From a checkpoint of a small CTC audio transcriber.
Data: trained on read English sentences (LibriTTS-R), 15625 training examples.
Rows from block 6 of a small CTC audio transcriber, named by matrix and row number. Rows with one number within an expert belong to one neuron, the router's apart. Each number is 128 + 24 x the weight over its row's rms, rounded and kept within 0 to 255. All counts start at 0. Numbers have three digits each.
Before each expert's rows are labels from the 100 clips, of 14976, where the router gives the expert most weight on average: "loudest band" is the band of the loudest frequency at the time of the peak. Only what is clearly more common there than usual is listed. The data: read English sentences (LibriTTS-R). In brackets: how many of the 100.
# router: router (model.blocks.6.mlp.router.weight, 4x384, trained with AdamW), inputs 256-383
# up: expert up (model.blocks.6.mlp.up, 4x384x384), inputs 256-383
# down: expert down (model.blocks.6.mlp.down, 4x384x384, transposed), outputs 256-383

# expert 2
loudest band: 500 to 1000 Hz (34)
router.2:072145133128130127097139112119095143157101107150106141112152131107142159110127100082114117188150158137140112140132143121143100103128113100126101127084100093138111122127086092121133126111077175103124119147109128114120096159109145131100125127102146108116171164121140142113121109114160133143132125108077148140146106151102130126118123153133131105109072129078158116116132168133094167117083
up.0:152111130125107109157174147110102124133144108153120155094151145120114188135135082121141131133107099122107110073129146104111142114094139126112149128075125144127129158115143143093121090132132112121127160135148129116140059110125087089147127118098137120110144128162135130133096145105124127121151111097125158138168129115125110136148108122155094118129092158115185157151115141118132131114119
down.0:132118093114159157129120120162144156146124094114152134104119091137162133099114169139142151091091105132119135146107096121139163160139141142140124088081131099117113102135116118144143148146109126149136151189150120117101110163156102152099134110156117148152129117077143164081140152156076107124135184119122168094098095100127140165108145156153103125133130080163103140092138143133120160172105
up.1:110125162160117131133082119135130133135098161156067097128102130138101068121091113122106088164149097140130152092087147107108108103156147084113122139144117147134167085151062092127100129154141156138141129120122132111107139150113147104076127128131129129110099146134124164124107148131114145125119137117164101173119130177119106117106121129158166109124107103101107153057150129152109136090113
down.1:083092120140117114112144136115118155150146133119133071107146092101111128126104150147102121128117142143153168125160154119144136136127084137115137127136138131151150152125136144124117166128148067062138141099106131128122119099098138174140109124130114127153122122143115118136129137147133074109135089127140104102132112113149111096145170076118103131140147141105124118136191127108122133122124
up.2:145166120115132131134135139155126155082139104139114142121126110140120122160139102156149115116164124125097093182111111117112095153091084147127110112104160119145105144156108115163125112115151090126107096091118142134140136138164169150050158124123082117131147142152137157112156082117137101125125159156154130093118132144147116132116102100127168162111129087121164143102131106095096119126095
down.2:125111124139155148137120117135188098142139138104126137122163160093102106084106152143140085155111111143117155076098103113152149166144165103133147135153137116095102139111144106108155119087111131118129114135101127155115086144127144101135145129117107144088143137143093137138079131126107148117132100162126114154128139105110108131113138171086104093108163171097111094149140092118164126108091
up.3:169120090134131109146138121130143132116150095119115106104132100133116199135144099141136169113154105132126139175177119167165158100093118122070113130166139099109162141154143138110135138123112148084127158103134105145173079140107135123086128075110090142125150119133125102125115113114145161196149137075094171117128141115093117128120127131096090109111108142139166116170132143162136103143115
down.3:119139087101152153151139156157115132105159165124123184117152129157119127140109113160130114121142132116092141107132105134125105093094129116123163125136148107126122120111129117133145118132135120137179117134164155113073177114128141133112114196118126107093068175079145135085140177156126131125114103122106116115126165109111124081130109092090088132150127081118106155079115139124137111101127
up.4:108105127166151124091162123157152107111141119126167126098151166172104112095145126120144112104101113102127133126116152154172098122132130185119075102130133117122164115149120126138155124141138064145129111145142118112126144106155150166126130149147101154147137139152163130144116136123072084116145140098083080139131111178084133071098101125097178140164116168127129130104176117112112162124103
down.4:100136115130120106124128135124152125111148113116152132186093072140140124175085135143134133135123129131175105144132085123132171047096125147128149124127133150098127131111093116163139118106122152159147136129168146119123147103147157116086140112108080154118139099117149096117179075174139149104111117098093133105139113122182119162069127111109117095106149107136141133185114093158121131106167
up.5:122141106104156128151104141128154149147156162129153147141087115126118072132097147125144151090157091152159127151108107121115161137115150138174148141112114177187123146159142143151162166121088101166088123142132147128128117129175136127130130129092158133165138082095149102151139093137105106109127161150147105125118138150076120134142133123146162125112120114109155174127164124138104155086130
down.5:139154105119110147142084125115103121122118127120088132151148162124153124134144150093163139117150159096137098179105161164098128130127145127128129095126105143125145083104144098100152144156135127103108107124113123101145095155101147167110159159144142144102137133152123099146107089111109123125116124152142138164133165141110095128110142141155118105135155123111137146111118119077170118140133
up.6:120108127093142090127142049122147104120126151099103165152108112148131122121112177114126124143102133136124138132137112130115134103115101112145148119159118136116095137143128108125087170126141127175111145135149134154115122175141143142189140114127113169145122107111141131141133181116100102101110155129082143127135147139145166144182120102113152129099155183125129154153082105081139143114155
down.6:150141110144089126161162137159112122099097126149167129129116139127083144133118090132122130130088126129119111103142139112086135149132138147123100094156123125143161098143123155124095127147115114116168142123140125074121114137135119154104125113084146142095132093135127140098148066164114114131117099145153144127149173145166143142142144097118133140143106116133160102095159130193125110111160
up.7:117155081139088113100161097132136148134160136136132120147138121153169136168104105147146125136161120139102059113070143117170106047160076095126157104115109149102109098147100123161111099115088145123122103117121161153136151121150102109097105072129083138125120130137159126109119167101171118124133126146111155111116136140149135132129137167157170108123159114140141119118122083091137101149115
down.7:096124126075108140173123176137171122083123119169091150104103130125122105163116121128124120130121120164129153138150121148124108129145130141123122176136138102108125124149105146094134115169133105146140161134151115155132103139123188084156135137116103106124147149165134068098100076159154119101129163140150176125111113146116150150120091179118109158163117161127094127110089093177128188101132
up.8:133111144131117113141112173187150168150163101148121096173141134151105131160107129137139114136131121110063111123141080134106154088139118162134123121086113108093129116105123070120055102110101129116102101133091131142105096110167125132125121091111153143090106150101107139131115126158101155118131129140144148109138122095113164103172085139105142102164129087145147107094110135132140136144107
down.8:163154110076122129138138094096131113112108148121133140106113165137120143103125152143116149086106122183136128115123158119146140107095130136108089145125130144168125155170122105112187134152139158101120142127147144151171123085151137121141177109120131176148163126130153152096140129119135138169150116098161141158138101186130118119106101093096109125101158094120168119159138148121153123126143
up.9:120125109137186099121092139118144106168151125170156124091138137080099144110106143068108131118111108157096132140132128168098137150143121114103143129217124152104135131108136137157187085128125143146148113118121141112165111075103136167129150081146122138145098111124133156134173168152150142114126138109106153092150142126126116161109108117152117124116109134126165135092174079153127105086157
down.9:114208129136137159085138108114133157095094177135113110149176115138119123133108115116141135144161098105137149152176133148172129156128093150155162143099155092120110134120146122152114145127097115141122078104129112086120163118149154075134119166121142143107192144117146116140118133116150106145118145096107138125120144110115123069091135139090145162084141112132102136158146140119137132121114
up.10:140102139159183120135121082128118158115125119161137152146115123089131121100138137078125148104141136133135130141145116144164153118168128126162142150131132160090144160190144116137093110115097101127092116114135144121120107136143135096116133100125100144102118089141125146108200124121117113088140147120116147133131111172119102112118115133138097152152200126128101130162159133152119129160115
down.10:111099137171116102103139127168145174085138152132167138121152140140143119101131144107140122118120105138149085169147167117138103106136115163117094065083140104133106133127126093121099117160100132114120123106141124144126143125141133124129099090097185179153171155093127149111084107121166105094147152107137120092131082102179115149177139126170109128101113081129116116102144111176123104128118
up.11:116124123115128107160140114157106139153146148129163121136122134174095162136132149143127166108088089140114143173166157071175082077113121112115132093177148135135107110116120101133139174151156116149195143127146155117113141133155148135134123144124122157108138118111141123107141143113129161096155127122122160156103161113137105158166149157133079086109136107121152129152126176147147116164101
down.11:135136103113107082171133148133156147173121135147130074171080142165073156074171137094108118084120140140102138116146128130100085079090115151156116157084148149119076101130124091147151099110127120125138122204154117128111090100145094092087099120134107119158150092136105163142153142117118124148094113112159144122119150132148098076149083142125150121173145146135151097143144102129144117132144
up.12:111104123120157126166152112108099120156128124156113113146146135151144148079089151092123151163105136136135155131098141118116089171130082078103141086100162101110093150080127079135095142118141080094098164130116091138122151130128146125177142130090123127114148147164100126174151067140137122119137143158081073137128118136142137103114158132134126114147122104189136155086146089102128120140128
down.12:179147170133139127123147086131162100123134153129136168111157113121165140152148102148146127139078105143133123128121115135142123136163156168127141132120119156161121106148132142131131113104103131104123117130105141115130146135160115102133114183129094076102123119139134134116106124146128141124113128090197159098143149098155129142094153155083097133121159176120148117120154118128162127093109
up.13:115120151107128109134102111100086119097159102102117101109134146115139149139114130134129154132190129126117106128092159119122140115130112087167142168110117139131153095142114114098097157157127071109104097144128176136133096144154140123138122161111100131148138093097132140120142149120118141165139133138028138170124106113138144154130120153085127129122139150078133163116129104128117130100126
down.13:162158098141153117111097151099110139136111123129092161131136110171119104125111149079125111123116110157127122089136115148136068140121137114104140110164159142139083121119095094148130109123094108161124118150124116182183134178140132124139162102133134141128117124146136122120136144100173160106104154089153089157131093093115118144118131150117159120133170161163108102128151140123163100153125
up.14:159172125172105194140140135122174133133179102102156095142085104116175144153144069132138128173206119126131128164139116118177167120140191178115141133129150132143112142143173144152120137117088117127119127143152095143112157154125102123139105122103101118132099050110128105167120119120120158143124134090111132099134120135143112164177106118143172140096136130117140162077111085164176128142114
down.14:097092124148140125154084197161150150109111150168130124117125106132076157134156132198147159112087110130114168128137127122124098091115143139139136120113129113112118142149146127111094101153128171122143121131083129122118143102140152130127181103144118105136125121137141114098120137106119073114161160155138111130106081101113142157137121123097107085159161146153111119112126165160086148089127
up.15:147117128127121140129134132122130149119126107156143100116099086115172140112161102103128135120134160126113105126138152166110139120100130119123169121130114111090159112136119070084078130128096115120108136150129083126145105126110160147171120123126133102143101137090103134143107109131113111152091135114112124155110121183118097118137130141167142143134115110126103120134110106150108172123134
down.15:136133124167148113122147127098109115098105105131116130138106130113086104124104134153142140129113119121174090170148114079151102132123163203107118130135133111089133110160159131142091129145121126138137097145107138150089121147119122094147150091099100159131135123169138115134123152090144126084144125089129183142140150120095157126156138148118135140150129167162148179120124140118135096104132
up.16:149135130146119110125097113134121136127104140113102086135131146145130103128119173145145107090153164150127121157117099134192106179120145174162156118118122134097089136103127124059114133134165141147129182103118119127131105133154129127155116130128096120157106107110163122133155102166122107118146152141116156138131126110131151084136121141120117140103147138099100139149152133105126112151157
down.16:114095138117106107125098113088127098112166122166091092140119112103153133105124111143114122133123155117136112142075124130125138110125123104108115127153128163134178128121135084173144111176112143169143144123142146137145119110116108159119145086156085133097141091113162104131093130134129151151092135138114093135152104118148107118126108100126159131131140164142148122127150174115086089157101

# expert 0
loudest band: 4000 to 8000 Hz (28); 2000 to 4000 Hz (25)
router.0:160145132116135119153102136124122137114069134130101125141096134135127130134111137165156148079136102136146163123128121166122137107135128129160096123144074142123101120102120096103144142137137147143124173132135094163127138148144122135168155109107094112131149094164168091161086146164130105144160114115123124117148167118151153107160128141213168180106122138159142160137176104154085121142120
up.0:154117115104147123148111145155110154139161111137129121148129083136144158117121126142128086134116121123123086147080142145105090111124149113125127136146080098080113129156120143139125080092124107104116126137132144140089097135134182114137143112103139135166125170112106174144126137148122159123118172129161139135094091150121192130110135066107125108160129123074122164130138063110162139154126
down.0:124149132139122115103113115142127113116122136142082098149137150094100092167109127118159090136154127156173129088109113162128120124112140117132128126141138116195123142143117125173151093123083134131119168121121103104155122152119175154127118099158132142133144101105119110143178123109150142129127108108096119106150120135183077156106114102128127132130144122140148128140108126146134131102171
up.1:142131167147142114124178123132111117125150142115117154087079144171122142137105091133131173121142136089115116137127134133078123064154078152133110120154135140148105188116150155084128132122104107134105113113114138092142158129160108150103117168098148147145112128139135152188159111167083127152186146127150137137152132106154167125093120116074147110117117090138147140125145172141113136166119
down.1:111087154105126118160117127093174122121117139158107097135127112130103121172070139102118131134122183123107131113173176126097110129132113130151150135168146133137124125151099125099136079126138122138139109140099151148126153121112125152118187127136119128131160129125143128154157131077155141113097135135113127170108116119136109146151133126163127117080124167103100146130084152116088111142112
up.2:143137106141137127170079090161123129103144166139107125083133105159136101110111135145160127115107122139124188111125176140160203138125089152137112121104149151130107125140119129127119099165130114156078118089104136117088121140108146120114132155149157145135172133115185099138116137075117132117171126143088090127156141143121151141138120106110120155123118115143140155122113091118093116154147
down.2:140158105129099150120063163098141116163118112119101134125085137087121145141130168079122110116137151162109119113158090095187114131144103140116133138145123104178166105104138124091128106139089108121061125142122130163120115129151123171158097127124145153122139129107146144109140119171184152089108140099168127123124093148153101086130124113114124133169121154089139125125094129105157184124144
up.3:125144150115122141147138145124139120116153065165110186118095118137142137120109152124119102076138113167156130161138155116157113128169105173158105131177104110087094117109136173110139141114138090171081130115143131172117146099100148179112137117107126121191139133132144153139107131102113117105148152117083165155146143173120100094123108131068129130136166120162125070130178118167125115118089
down.3:094152137124125112107159114162146140104084129128142105081092171178121085139107124074113111136100120121107151137117132161086107181112142072138110136105139091120113144092124125144110093147143119087137174178155151103145119123109095105146112115114143129125133097154107114119123098125141126120092114123113154151154141088107141113133094120087127125122100113136119113113109148134117116153101
up.4:081124153132127114115115096136102137175101111140122094146131138147159083140120149091158112113085075154141130107137117139116118103091132103107109124102108111142124090172117130107131139126124109149119123130137139117128093127116129129138079153123120130123126108149103117153117152095108102131168107149124160149088125042136180149138108159145123173130149148119096152153129085084121127144079
down.4:134159114156127129149140106126109135087136144160159151147108099120107138132102130132109104126123165091112109127130158127124161156103145121133110137121161147143118157094124161141122132104150124078118166085110134121124156131125141130063151125101146163110158109173107108118137149138112139161066150107121144129142097142098078143139144128119120140131128125103160079080121153142148128148144
up.5:110108104125116124165137106150136134145128105144122161152135072103156142104133105162091122109127115152147121146159151121119106109169123130108130108143113103135139127141151158089139120129113101117133110135169079123149105093119119163146117152114140115059173125102119098087108154168071121163144100102134144173100141120146100146104076122138107105120138097117108136127112135206139150084107
down.5:155117100118147156122127114131101117120149123166095138178159125143165153093091132123143135146131143120104111065119157109120120162166107120149121185154114094168114122123095160116101139141129093127122127098108125142128117140124120094113171127117129100120104107113107145117125164145147126155096122111135103140138152161106110126117156150137138125137144160146108118139104074085120146114133
up.6:134141125136134117119115105140115132143128159153132105152081128091165134173119143129120092154108129122146124122157126103110094097166116102141163133063122121121129088152156129131127136135099130098136118124153137136116137139138157174095127150135127144048122135147103099182110067121140111110147148121140178110145101093169157140110157143122092152160144103127127159146144151139121175124108
down.6:086123106138176112138079174175104125102106116108136143173164121113099128093143088056127156130151162116126102126106127124084154122110117135133105093134159135124080127127142142102128133138137130154155129134106117058078182081096122110144118175101134091137130134072127112129138103131156130137129133115090100098125069120097082095132159130116160134090114098104120124136113151127135085128125
up.7:116111131109149088078136156082133111110143140124118114148158132063114115135130111146111115124127126141158123137125134094102123137108141156098135143134198109089104134122153155122134112165125101139099081111114108114123137114099111133153094140114092132127170152152144127099106123143084131177089140155128099125148076122097063120164089116166131149095110109135118117118132102139072132119124
down.7:146097090108138125121138128143157108036202124120149124126170124059102149127139090127120144108116158106136115102112129137119147162090143128097169101135120131116139125174142095127170134120123118103123113098130118128149122135107145103123141115136154175118168124146166137140143130116079162136136139104157146143139124154125103118137087140136167159157123095119068113116141122158092143146116
up.8:082103127125161129130105108150150158148142115133096141102138100129139162120138136132106103106129151105113111104148140157111150129131137132123120155148102109093126119105137137140179139141155107145133119116101134138121135149117151147123124121075146089095081177133096126168098118115100138165138130157150116155126109132118145113124078135103136122076112112132124147078122100132062117121165
down.8:122143111133176122158162171142116112152139116102142157106133160176178144157136175148129142161110148119136131071101108108143128136114124114157151124120152138201113128144098120099126157111148140080119131093157120107155114134166132115156135136150080144117144126158143136120124106113159136124102146113142156150129113177079122139160120134180129126184145132146118148148086109109138146125134
up.9:121152138116139155099168118117084091109125152128118121089130180110129145136140137143150154129145167183143112113118099107115139103140144118099093088136099155118151071139119146087180115127111129156108099147112106149133188128128143157149144142146101141125138152134107158144121123145102134165104141097135137139124126158210104120130097111111109136116101137148139163142136068155119103120098
down.9:176119132117110102128171122175151162155143149102135160123146084122147104130133115100125157166114119124132155129133121141136148139145174128160135115097128125107139156112112132153127136112155127141158085112117116146124137112124128157076144083131125122124133106128102088119147128165125129123120131127128134119104101133151137080122111126128108136147117140208114119144131129139108170140073
up.10:153153121130168136144172144089114138123097158151051121120110131161089113182138104122130077150138145117093150122115118115104095115127085127182121136123122147120153145112063114117132108156137077097137089118110079167095101144118133131087161099117099154064139135152135148138132111156138145103103138181154097132100126086127105139138109159121127127163129168158110132125106119163139107150115
down.10:148121080139103164149120130094138096126101133103148080128172071127104149145116127155116098123098108122138125146142161135115120158117106136159146111139118165119145147155109106100116118169113137122121128147106186145119111161170119143130195187125127114131116145131154110104158154123074151155140083090124123100157116130116129118126127103172127136150093142108112165110083134168143166119149
up.11:139118132161154118163177159104089075106126134145124140106069085164116098121130134130121148116126117119130147166114155131074117135108134113128116104125080157099119180124140166106139119099151086141122135126087136155108154145157153133141137127171114110132133123136096121140138127161142114169148102108124146128087123128129152114063108096120098146126133111112103167130079088175151120161088
down.11:141111112111135106188115133094145142116084100121128094097187127145099159125138107132121121138101117103102102109083127155148165113115130121110152138127113090145132128088130150146117126109135160118168099134114128127132152060161139120108121168112168104146069137151144109134103106119158182121096102114118149119128139142166118113141138094110112178131128131117122162141136079126126091093164
up.12:156154111165110163131127151116114152116082099134110148191068097125130134125108127147147163101087065167105133132118137120143118161116112099121133100148109114177138098148143071104085145128156121132101111076128091158165171117136177179115190129135114114118165130136118106158129102138135161124172134119106126165113156177135126094121071160145118155101107146146176149109112118123129116099102
down.12:085074144147114157146116128085071132153122108150121078123145128127101118124110107111094142112155118140113125142128122163127150163139131162170147136119092173108105177094102161126167146145110141108129120143115154149100126140169103100138102139138130108148140098130128133108118132166144133165125080120137115101111113125153114089123153128132103151111174150114105146127148136088157119147179
up.13:136186146090086140108150135109124101118154079150123143117106124118108162147119100133148148155132102082122111111180124112072113056146110153114145117160114130130121088131143132084093094152136153094133097157154100124107120153110135096151125090149151155135124122154139113110130110128116115160095161106098072116121143120164164102124127091094117121138147162119107125104103078117104166108134
down.13:127109131144123097128122133096116144105064134120158202122118164112127138140148132159112137116163164101134134147139112114141107123091139150152135102143099103145100168101125116116136133094114164154108169149169187084093137132194131175130130113148135138130125122101121125172121087095118165099113144115174083131190151137109117143134157088117136097075159150141146131151103086150130108127106
up.14:127117126157144111130102129164123178132141131124110121154100133158122173102105140174109146181126127141118129160128142132087181118101108100098095118133110097112134135153157116073127111135163107107140120128120132143177112090115139190135132154142125139159119161124116095106112138133180144133174094132120161121140141178150137125149103116156121078119126159147156180141178122165149163124116
down.14:144109127111135116096127123092085120113126166169108132123105146127131145103103120146171131103128135171112167124115121097108149129112107145108155122172121081111116123100137146213066094175108121134115143094161174110084136133140153114093108092078141096136152130155140129115107117122130147125077156110083116155135124104137140147123128141102117107188108085108108095122114123080088135141138
up.15:108087103112064091180139140132140130161113089140126128121188156051113141128072112144085145138127113131140117136159191134182134133151128135121138134130134095102098102129125133117079135130157134114119136112149120139152117146129153118159164112117123117097110107121076079144094105213101120124106086124090124170130153097133115153073125168111151102148148125099126147147137179146157135152161
down.15:120133127155138152120087105143124172137142125108113108129136162113102121110103145133113133095133166103137137090124090138127128085137150111144141111115102114164153129132175150131115125105096143128129161095153162119117129149115124115118162139098120113129134101097146130119119167139141122137094126125128133108179148092141104108116122110140122083149126156119124135116110128137124113082117
up.16:123107139158147163142111131117116143132113121125081131164085127127101112168106084131098159081132139104111149075095111084099149150118109106120133121090102146140139149104147167116156088153101124105141085127095127137115166108181129125141132127120114089171111105136126113189124113085149147099126134163158129118127137162110149083159093115109127116158138102137107121128165159122155120095118
down.16:131121124158105064123091162159142118191161131100126127111139137137155147137125151116167156139094151103195179134136157139147108120183132123128102136136166083131123165118121129163129172110148123134189124106147191151140128090110135129156107146156111118106144142123129097116141139144146134130139104149124140142104119122145101110120144121130134119128121160114156120177097116157092147146094

# expert 1
loudest band: 250 to 500 Hz (40)
router.1:156110129156189085136115119089145122151135088117150081131137118103093137126142151104128158102157129111143150138170106122132149112095140116102123100148159090134169170113091110162079092144089121162117087123126126133148142122159149115137137151128137097129092113124143113100155072115125119118117166132089104104166126123123142147147134122172152146152102117117104124119130102139109139138097
up.0:124115126151164080126140187154120111142103182126112144149148120145132086128152136121142156086132104146160119128166117086125117082130123108078126164152111126094122126074088112145136175142152083138125122165141125119141147155138107144160119154144079143152142135110096058146136089154133139126110150139071140162112100134109099141134158122125164120163123132139117115115131136170146153131093
down.0:100135156110068111159105133124165130139109134143123114112152135121159125143077113138129138121171150123121155141131135111110130101133122139162087150150140134146114134131146200120126094131114142133151132142101122137109107129115108165160135142114157130146129112113167190128132114123117121126135164113128123155173142130133154149149120130115167122154147122136100135140151107091111146170098
up.1:117120123116128142119138122135131122124090132114110154108105144125149160123090143089123118089141090139181124121103130151156086121122151052094148130095067083142118104164131103142083105119148130116138098081144147124069151146088139143161130103133116147094113136125125139091132125111122073130096115111111078106141107136128160116180157149096070141114125080116120159160120093092149134156132
down.1:133110135167100157156140098111159130137187140126103142104132103130121093121115107155150135120159168133118109124109075131113188157124141085166136155145123141109111117117126139106118128116144144134104122137124132093162133099134129096132142153147109135103102095120169148104103133136145123131132172107137140152149130127132144105114156107113109122126162147140149129067122133131119109116111
up.2:124111092124115136164124072117129121133150170164141134168149136128115155141121109153108099153110112122124111127055149121147176110167139126073084147115094112110144116146122163133159117126098135105151123126125125169117124146104140095088133149102126134116099138064128113155147123085160132169146158156154087113145102091103071113128121117161157150146178116128128105133125088164145138146150
down.2:087125153136137147160122095117132106111150099139100145161125140145118138143127123159152108123135151126129134149133100141087105114131114159153180151103183144104141123126128143165110120133113131130114144143174088114165161108129106146095082100118090080137154105157137153149077137162105129151105076100167130104109132100075110128134142102147157129128131116173152117097141127135105115142122
up.3:110119142128101111106119093123122090171122155096109131137130111109146152120109141177073099085114102098120142141131131123102133113132145104114140088097111133074105132129127139129169079118095078095175121131105191084170109115138126118142115140164126086135104171110113084110143133124103136095192150116115170180112101119142182171132114136161140123156117111113090087099146096108160158101129
down.3:139149117128154133133124099120146152148109096142100148106098129158174157111138095073111160121109130173112144101141110121120155184156127120071159121110118143077119120104158125104154146077119142148135151130124125108122149126116112147112134125112088154152114150169104151133155135154153086150152079112124089131100133088110077125122146150149110162133148149141114167095131131149133125144157
up.4:120158139107174157137161061113060098125089140139128144118077112140125108084113166103094106146126167182106095105130137157101152102153126132112120142180122115103139115114116123125129147155161112143109148121114095124135136108096111131106141097137115182122118142149117192110162148139167150113096081081098105119129095121166146102172141152128120134105149148122135123101126092138121137103111
down.4:081110109115113136103116095101112139133110132133169141166163173119142148115143122120146128088124117103117135152106118112079127085146068128152118151161145148156151155155141074133116141089105111113127166130130127119163120125102138112120118133145109140112125101095141126139109101132159133138127143124115180114159191064115145136137121100110104099126124135147174122134123149170148124138144
up.5:114119132161099126136163145122092160131075129138134121122180092098102116112149101114128139120102127127112138131073128097080138102093135136119127125147061111130179111141118141116123152174121115146107104118178094129121131124144124159116100162146124112149166104153099139139123106140146107114102145148134100125130136104161107140084085130112157145116094105110093173073098061106132118135087
down.5:117155131140117146102093104103130125127158093154145096148135143157111145107142121158147096151178136174139081084151146137114149118110126109133136144140111104138112158121115130142143094188093144153116110126099175165142141144101121077118108129118154145094095167164125072122110114082124074109132094153093103073119149086137141098079096137145139091153104149124139080122148117122130131136117
up.6:201158153118096081117099111134115123153129112126090159131075099115156143147151076153131126159114078108097108107153152150128079121124126133119151150131082104171104119143111139149113124122097147176156110092142194145168054140128100115152097156157143155105147112160093116097105127093098142142141163105158145139122098085118120127124091161130131125131090119134154085135085112152142163097151
down.6:098120115108140130095139149119163106115149123201092144105131134112116142125096141147077174124124139091135129117142108156117157161109120172135117111101184109073144133131156106151117109097179124092163145107095163152085186088150129103110135146131107072095080117094109141156150132155145135149145102127156112110153150163151089131171132109127119106105136127137108143111107150084102111135126
up.7:147097139128105072101115110141126114132142150159115115114110119132087115097099104154136140135116142137126106159146137133193145097142125144181095160138159091065111102134153117111130125099104153155124150109128166118157148143150109089118135107108102173151131164141106106132130125135137132155154128144148098129129132135118137141131171107102129138085168165135157118130105118109129182125144
down.7:111121146118137109121118163174121090094103131098111117090173131122150058087126163154125133155124114134103102121125125147125097094128138162116074149127195148086154123108126155160151153157132110097135095150150130116117163130090170113157112123155131127126126115159127166140145158070123160150103115173095108119138132091116157139101105159126132121125141136105147099168110128167125124164142
up.8:124149153141149109153154134150165117153068096116137114164127129085113154154112121167135133136147108117148148143152147132148119127160138115127119085130130129127131093161110135144147120129148137116142124142093090150146096110131132154138149133164152091128102144135111107112136163108137112147081172137114098124131123095154129123157147117163131112071115123137137179130156117134122128169147
down.8:116103090119076134159125087118109108133125111113153155099151134136117139128142124119131164144133102141135115122130127106125088111134135100110144119096129171130125167103111098111150157161092111105124125149115156134121136142117147138124114113129131150138137163091152174120092170124133124158129124114126129141126098107122141171171109111135164151116083119137176114101114170119150143157121
up.9:142121158154116112178088118164112131123149136140125088095118112107089119145134120116127089166156134100148134152160113105111157124126115138116151155089099113113174133129140121143150082132159137158091111117133125165189134130093098118175109148108116143130136112121113119146129128121149125165101110131088098131141086152136119139136149158121163121140135140136163124193192104100149079097090
down.9:134129145113114146114107127134144104162122122163128099126096201157087101155172138101081111117083134141152116106104097122137187121140161131155111090145116121118106122101105190139164165135091142080131118088136109188146105096160158129150133125126061111131126139097145117095092099120135115132120137169110123107086135113139117133130177095105141112125100114164147156080134163140132097126080
up.10:120119117160168140149097163136134102107131116145126126121152151128126124111138134175112136132132118103125092113135133079174146133106115137131130125155104120154169173123129108091126138123105163141108092083074122148120143128121068113136144161109170117115109134162104124177151119124139127110128130153140097148161130156159143111105136094104133115134140129154109125127150151124140137159092
down.10:108137161140163141153133106114130130136115095144148132146119130096129154099096099167135159135148131146143112144148099129091130108128116133123103143136148156116090089074107142148143097154113085042093100165133160197122176148193153138126121137101098097188106156121147109124117106128129135125145180113137115141114127099161121185130167142115112141068124122119119122117171154108148145122101
up.11:151104133131125141188116116150090104147146135165104101143153123116120112134150118127114103151115169116137156113110128146114144118161109151122189101108141135134107121133171125120138131132123138109108131155132145122120181098155137119097085145134114118144116107114090126158149149122133135113181075109106160121122145121139151108164141112124154143120118158131122133092146134129147115133160
down.11:159146104110106115123134100158090152129133156104138111078124130145144153160138163142150165115157127120134151127106174126095092158129118105117114108110154130163081096115129153130140128138174104101172143128158082136149128134139160146134141125125108128115114137085137126081120171136104097137155101132120138150123152107087156139114138143126154099123125116098178109146070146124124156140110
up.12:112115107101116115117130104122132155133136111077154100113145120072105125128147119161100112150137147121093122155138148162143126106130098090111141122133160119096140119147124116119084136132138154123137095100122190127109178107134140115099130124115113151151088104118133151117084134160106140133080150083134076128138164118132125088086097105131140112160113141133113080141116113139090115112130
down.12:182137141104146159158104165187165134139091102118098124118159144116125140116132128100103120098125089117121105129110094102097140122131159136133104179157114131144156143121099144105145084127140095137126133116125133160177076109141122123110150095194169120167177157123119125137117151146113119120151123130102112112142112172122152149159167141112098126101094119174126154124122083091169121157138
up.13:123090160125119150141101084114149111155141130111118145123111152140109157139125075144122091145149099104142109149143117152135122170142120115141134119156111155094135106138138144144128140153097134157126157158121129184142113126124115139138145130142123130095151077143138158133141110114129124139166124099174127135134137139133118114133122091158165116111122137141119139164169138073156090119136
down.13:087127111125102141133144137104107115166125106138148112075137161090119129152126111122102125139147137149140138112097126121119105125087121128090148126132145127109114175083157085127127130101161121067113156112138142136100147094108101142094085115195146102132106109104124118118149143146134119082137190143127094131129132104138121124117155142090132137130129113082154154118166152190114144142131
up.14:116137105141140129135128112142140123102156121158102112116116136144111125128072142112155157098072152130124099103144169121111124137110109117154139167056151132135124077116118115153131168164158128130136130127153145086150202091132179117157143140138131113164128114171125167143138125138134123145089125103137114134124122110194116111129124141118156151088122116115190138111107103139092173121161
down.14:144142078160101092135114109108110135142104118149112123141138141109122099097104132117144130108125133099087139146149116156148115124130132093093122129125115150130120170144097099117155132159113126124111111125127171138097150143143146120124108152174080131092157126122117085133105095131110102104140152134136153184137151097073132170109116107114132159141154115095082151121128153104161120123169
up.15:141111146136100129115129115107088094106150100137105130131164101120151176158108102113125101130126119146146097133134160095108129164149164122113169139132064107122096155144126147133142132132121083111137132150111189149144170130129134142125105097125144100110149102137167133125128116135154135144131178149135157152113127147145175142134099169117118145128149119142099146095128117154133126162140
down.15:100129118132120135119118124116092167150120163100111135169121093113158116144162115117123119187141134115119171112125107155098122124143103120164076138135136162119133128152184103113115119150118132140089159154135148086158118141144126129082139103152096145136133077119094107112072138119139148158134143166117111174143141118134118119147127095145127136116119134104122103182116108142105164087149
up.16:182148141139138151146119113113143104140126139146133109128145097121140142083096137124151099124148125130125100095136151097140154123170204103141107096117142142128107122077153138102116162122127164100182143143126110151090124117112155130156171110120135145125100130122115088136164129129100113104165104155136128071178161072163134138142123105118126161151077113073127154163120107166123114104077
down.16:129113126138110132142161112097115139088141165110179161139142132098105139145124080107116135154138176107074132149114145152105161141100132094084153137099067150155178118085160144102125118119122116091124115081143146123148110123126144139133115164108112128119141128168075160151127151122108146100151136154110172112108160147129093147099097128142136131112084142167164087124133102112093137111130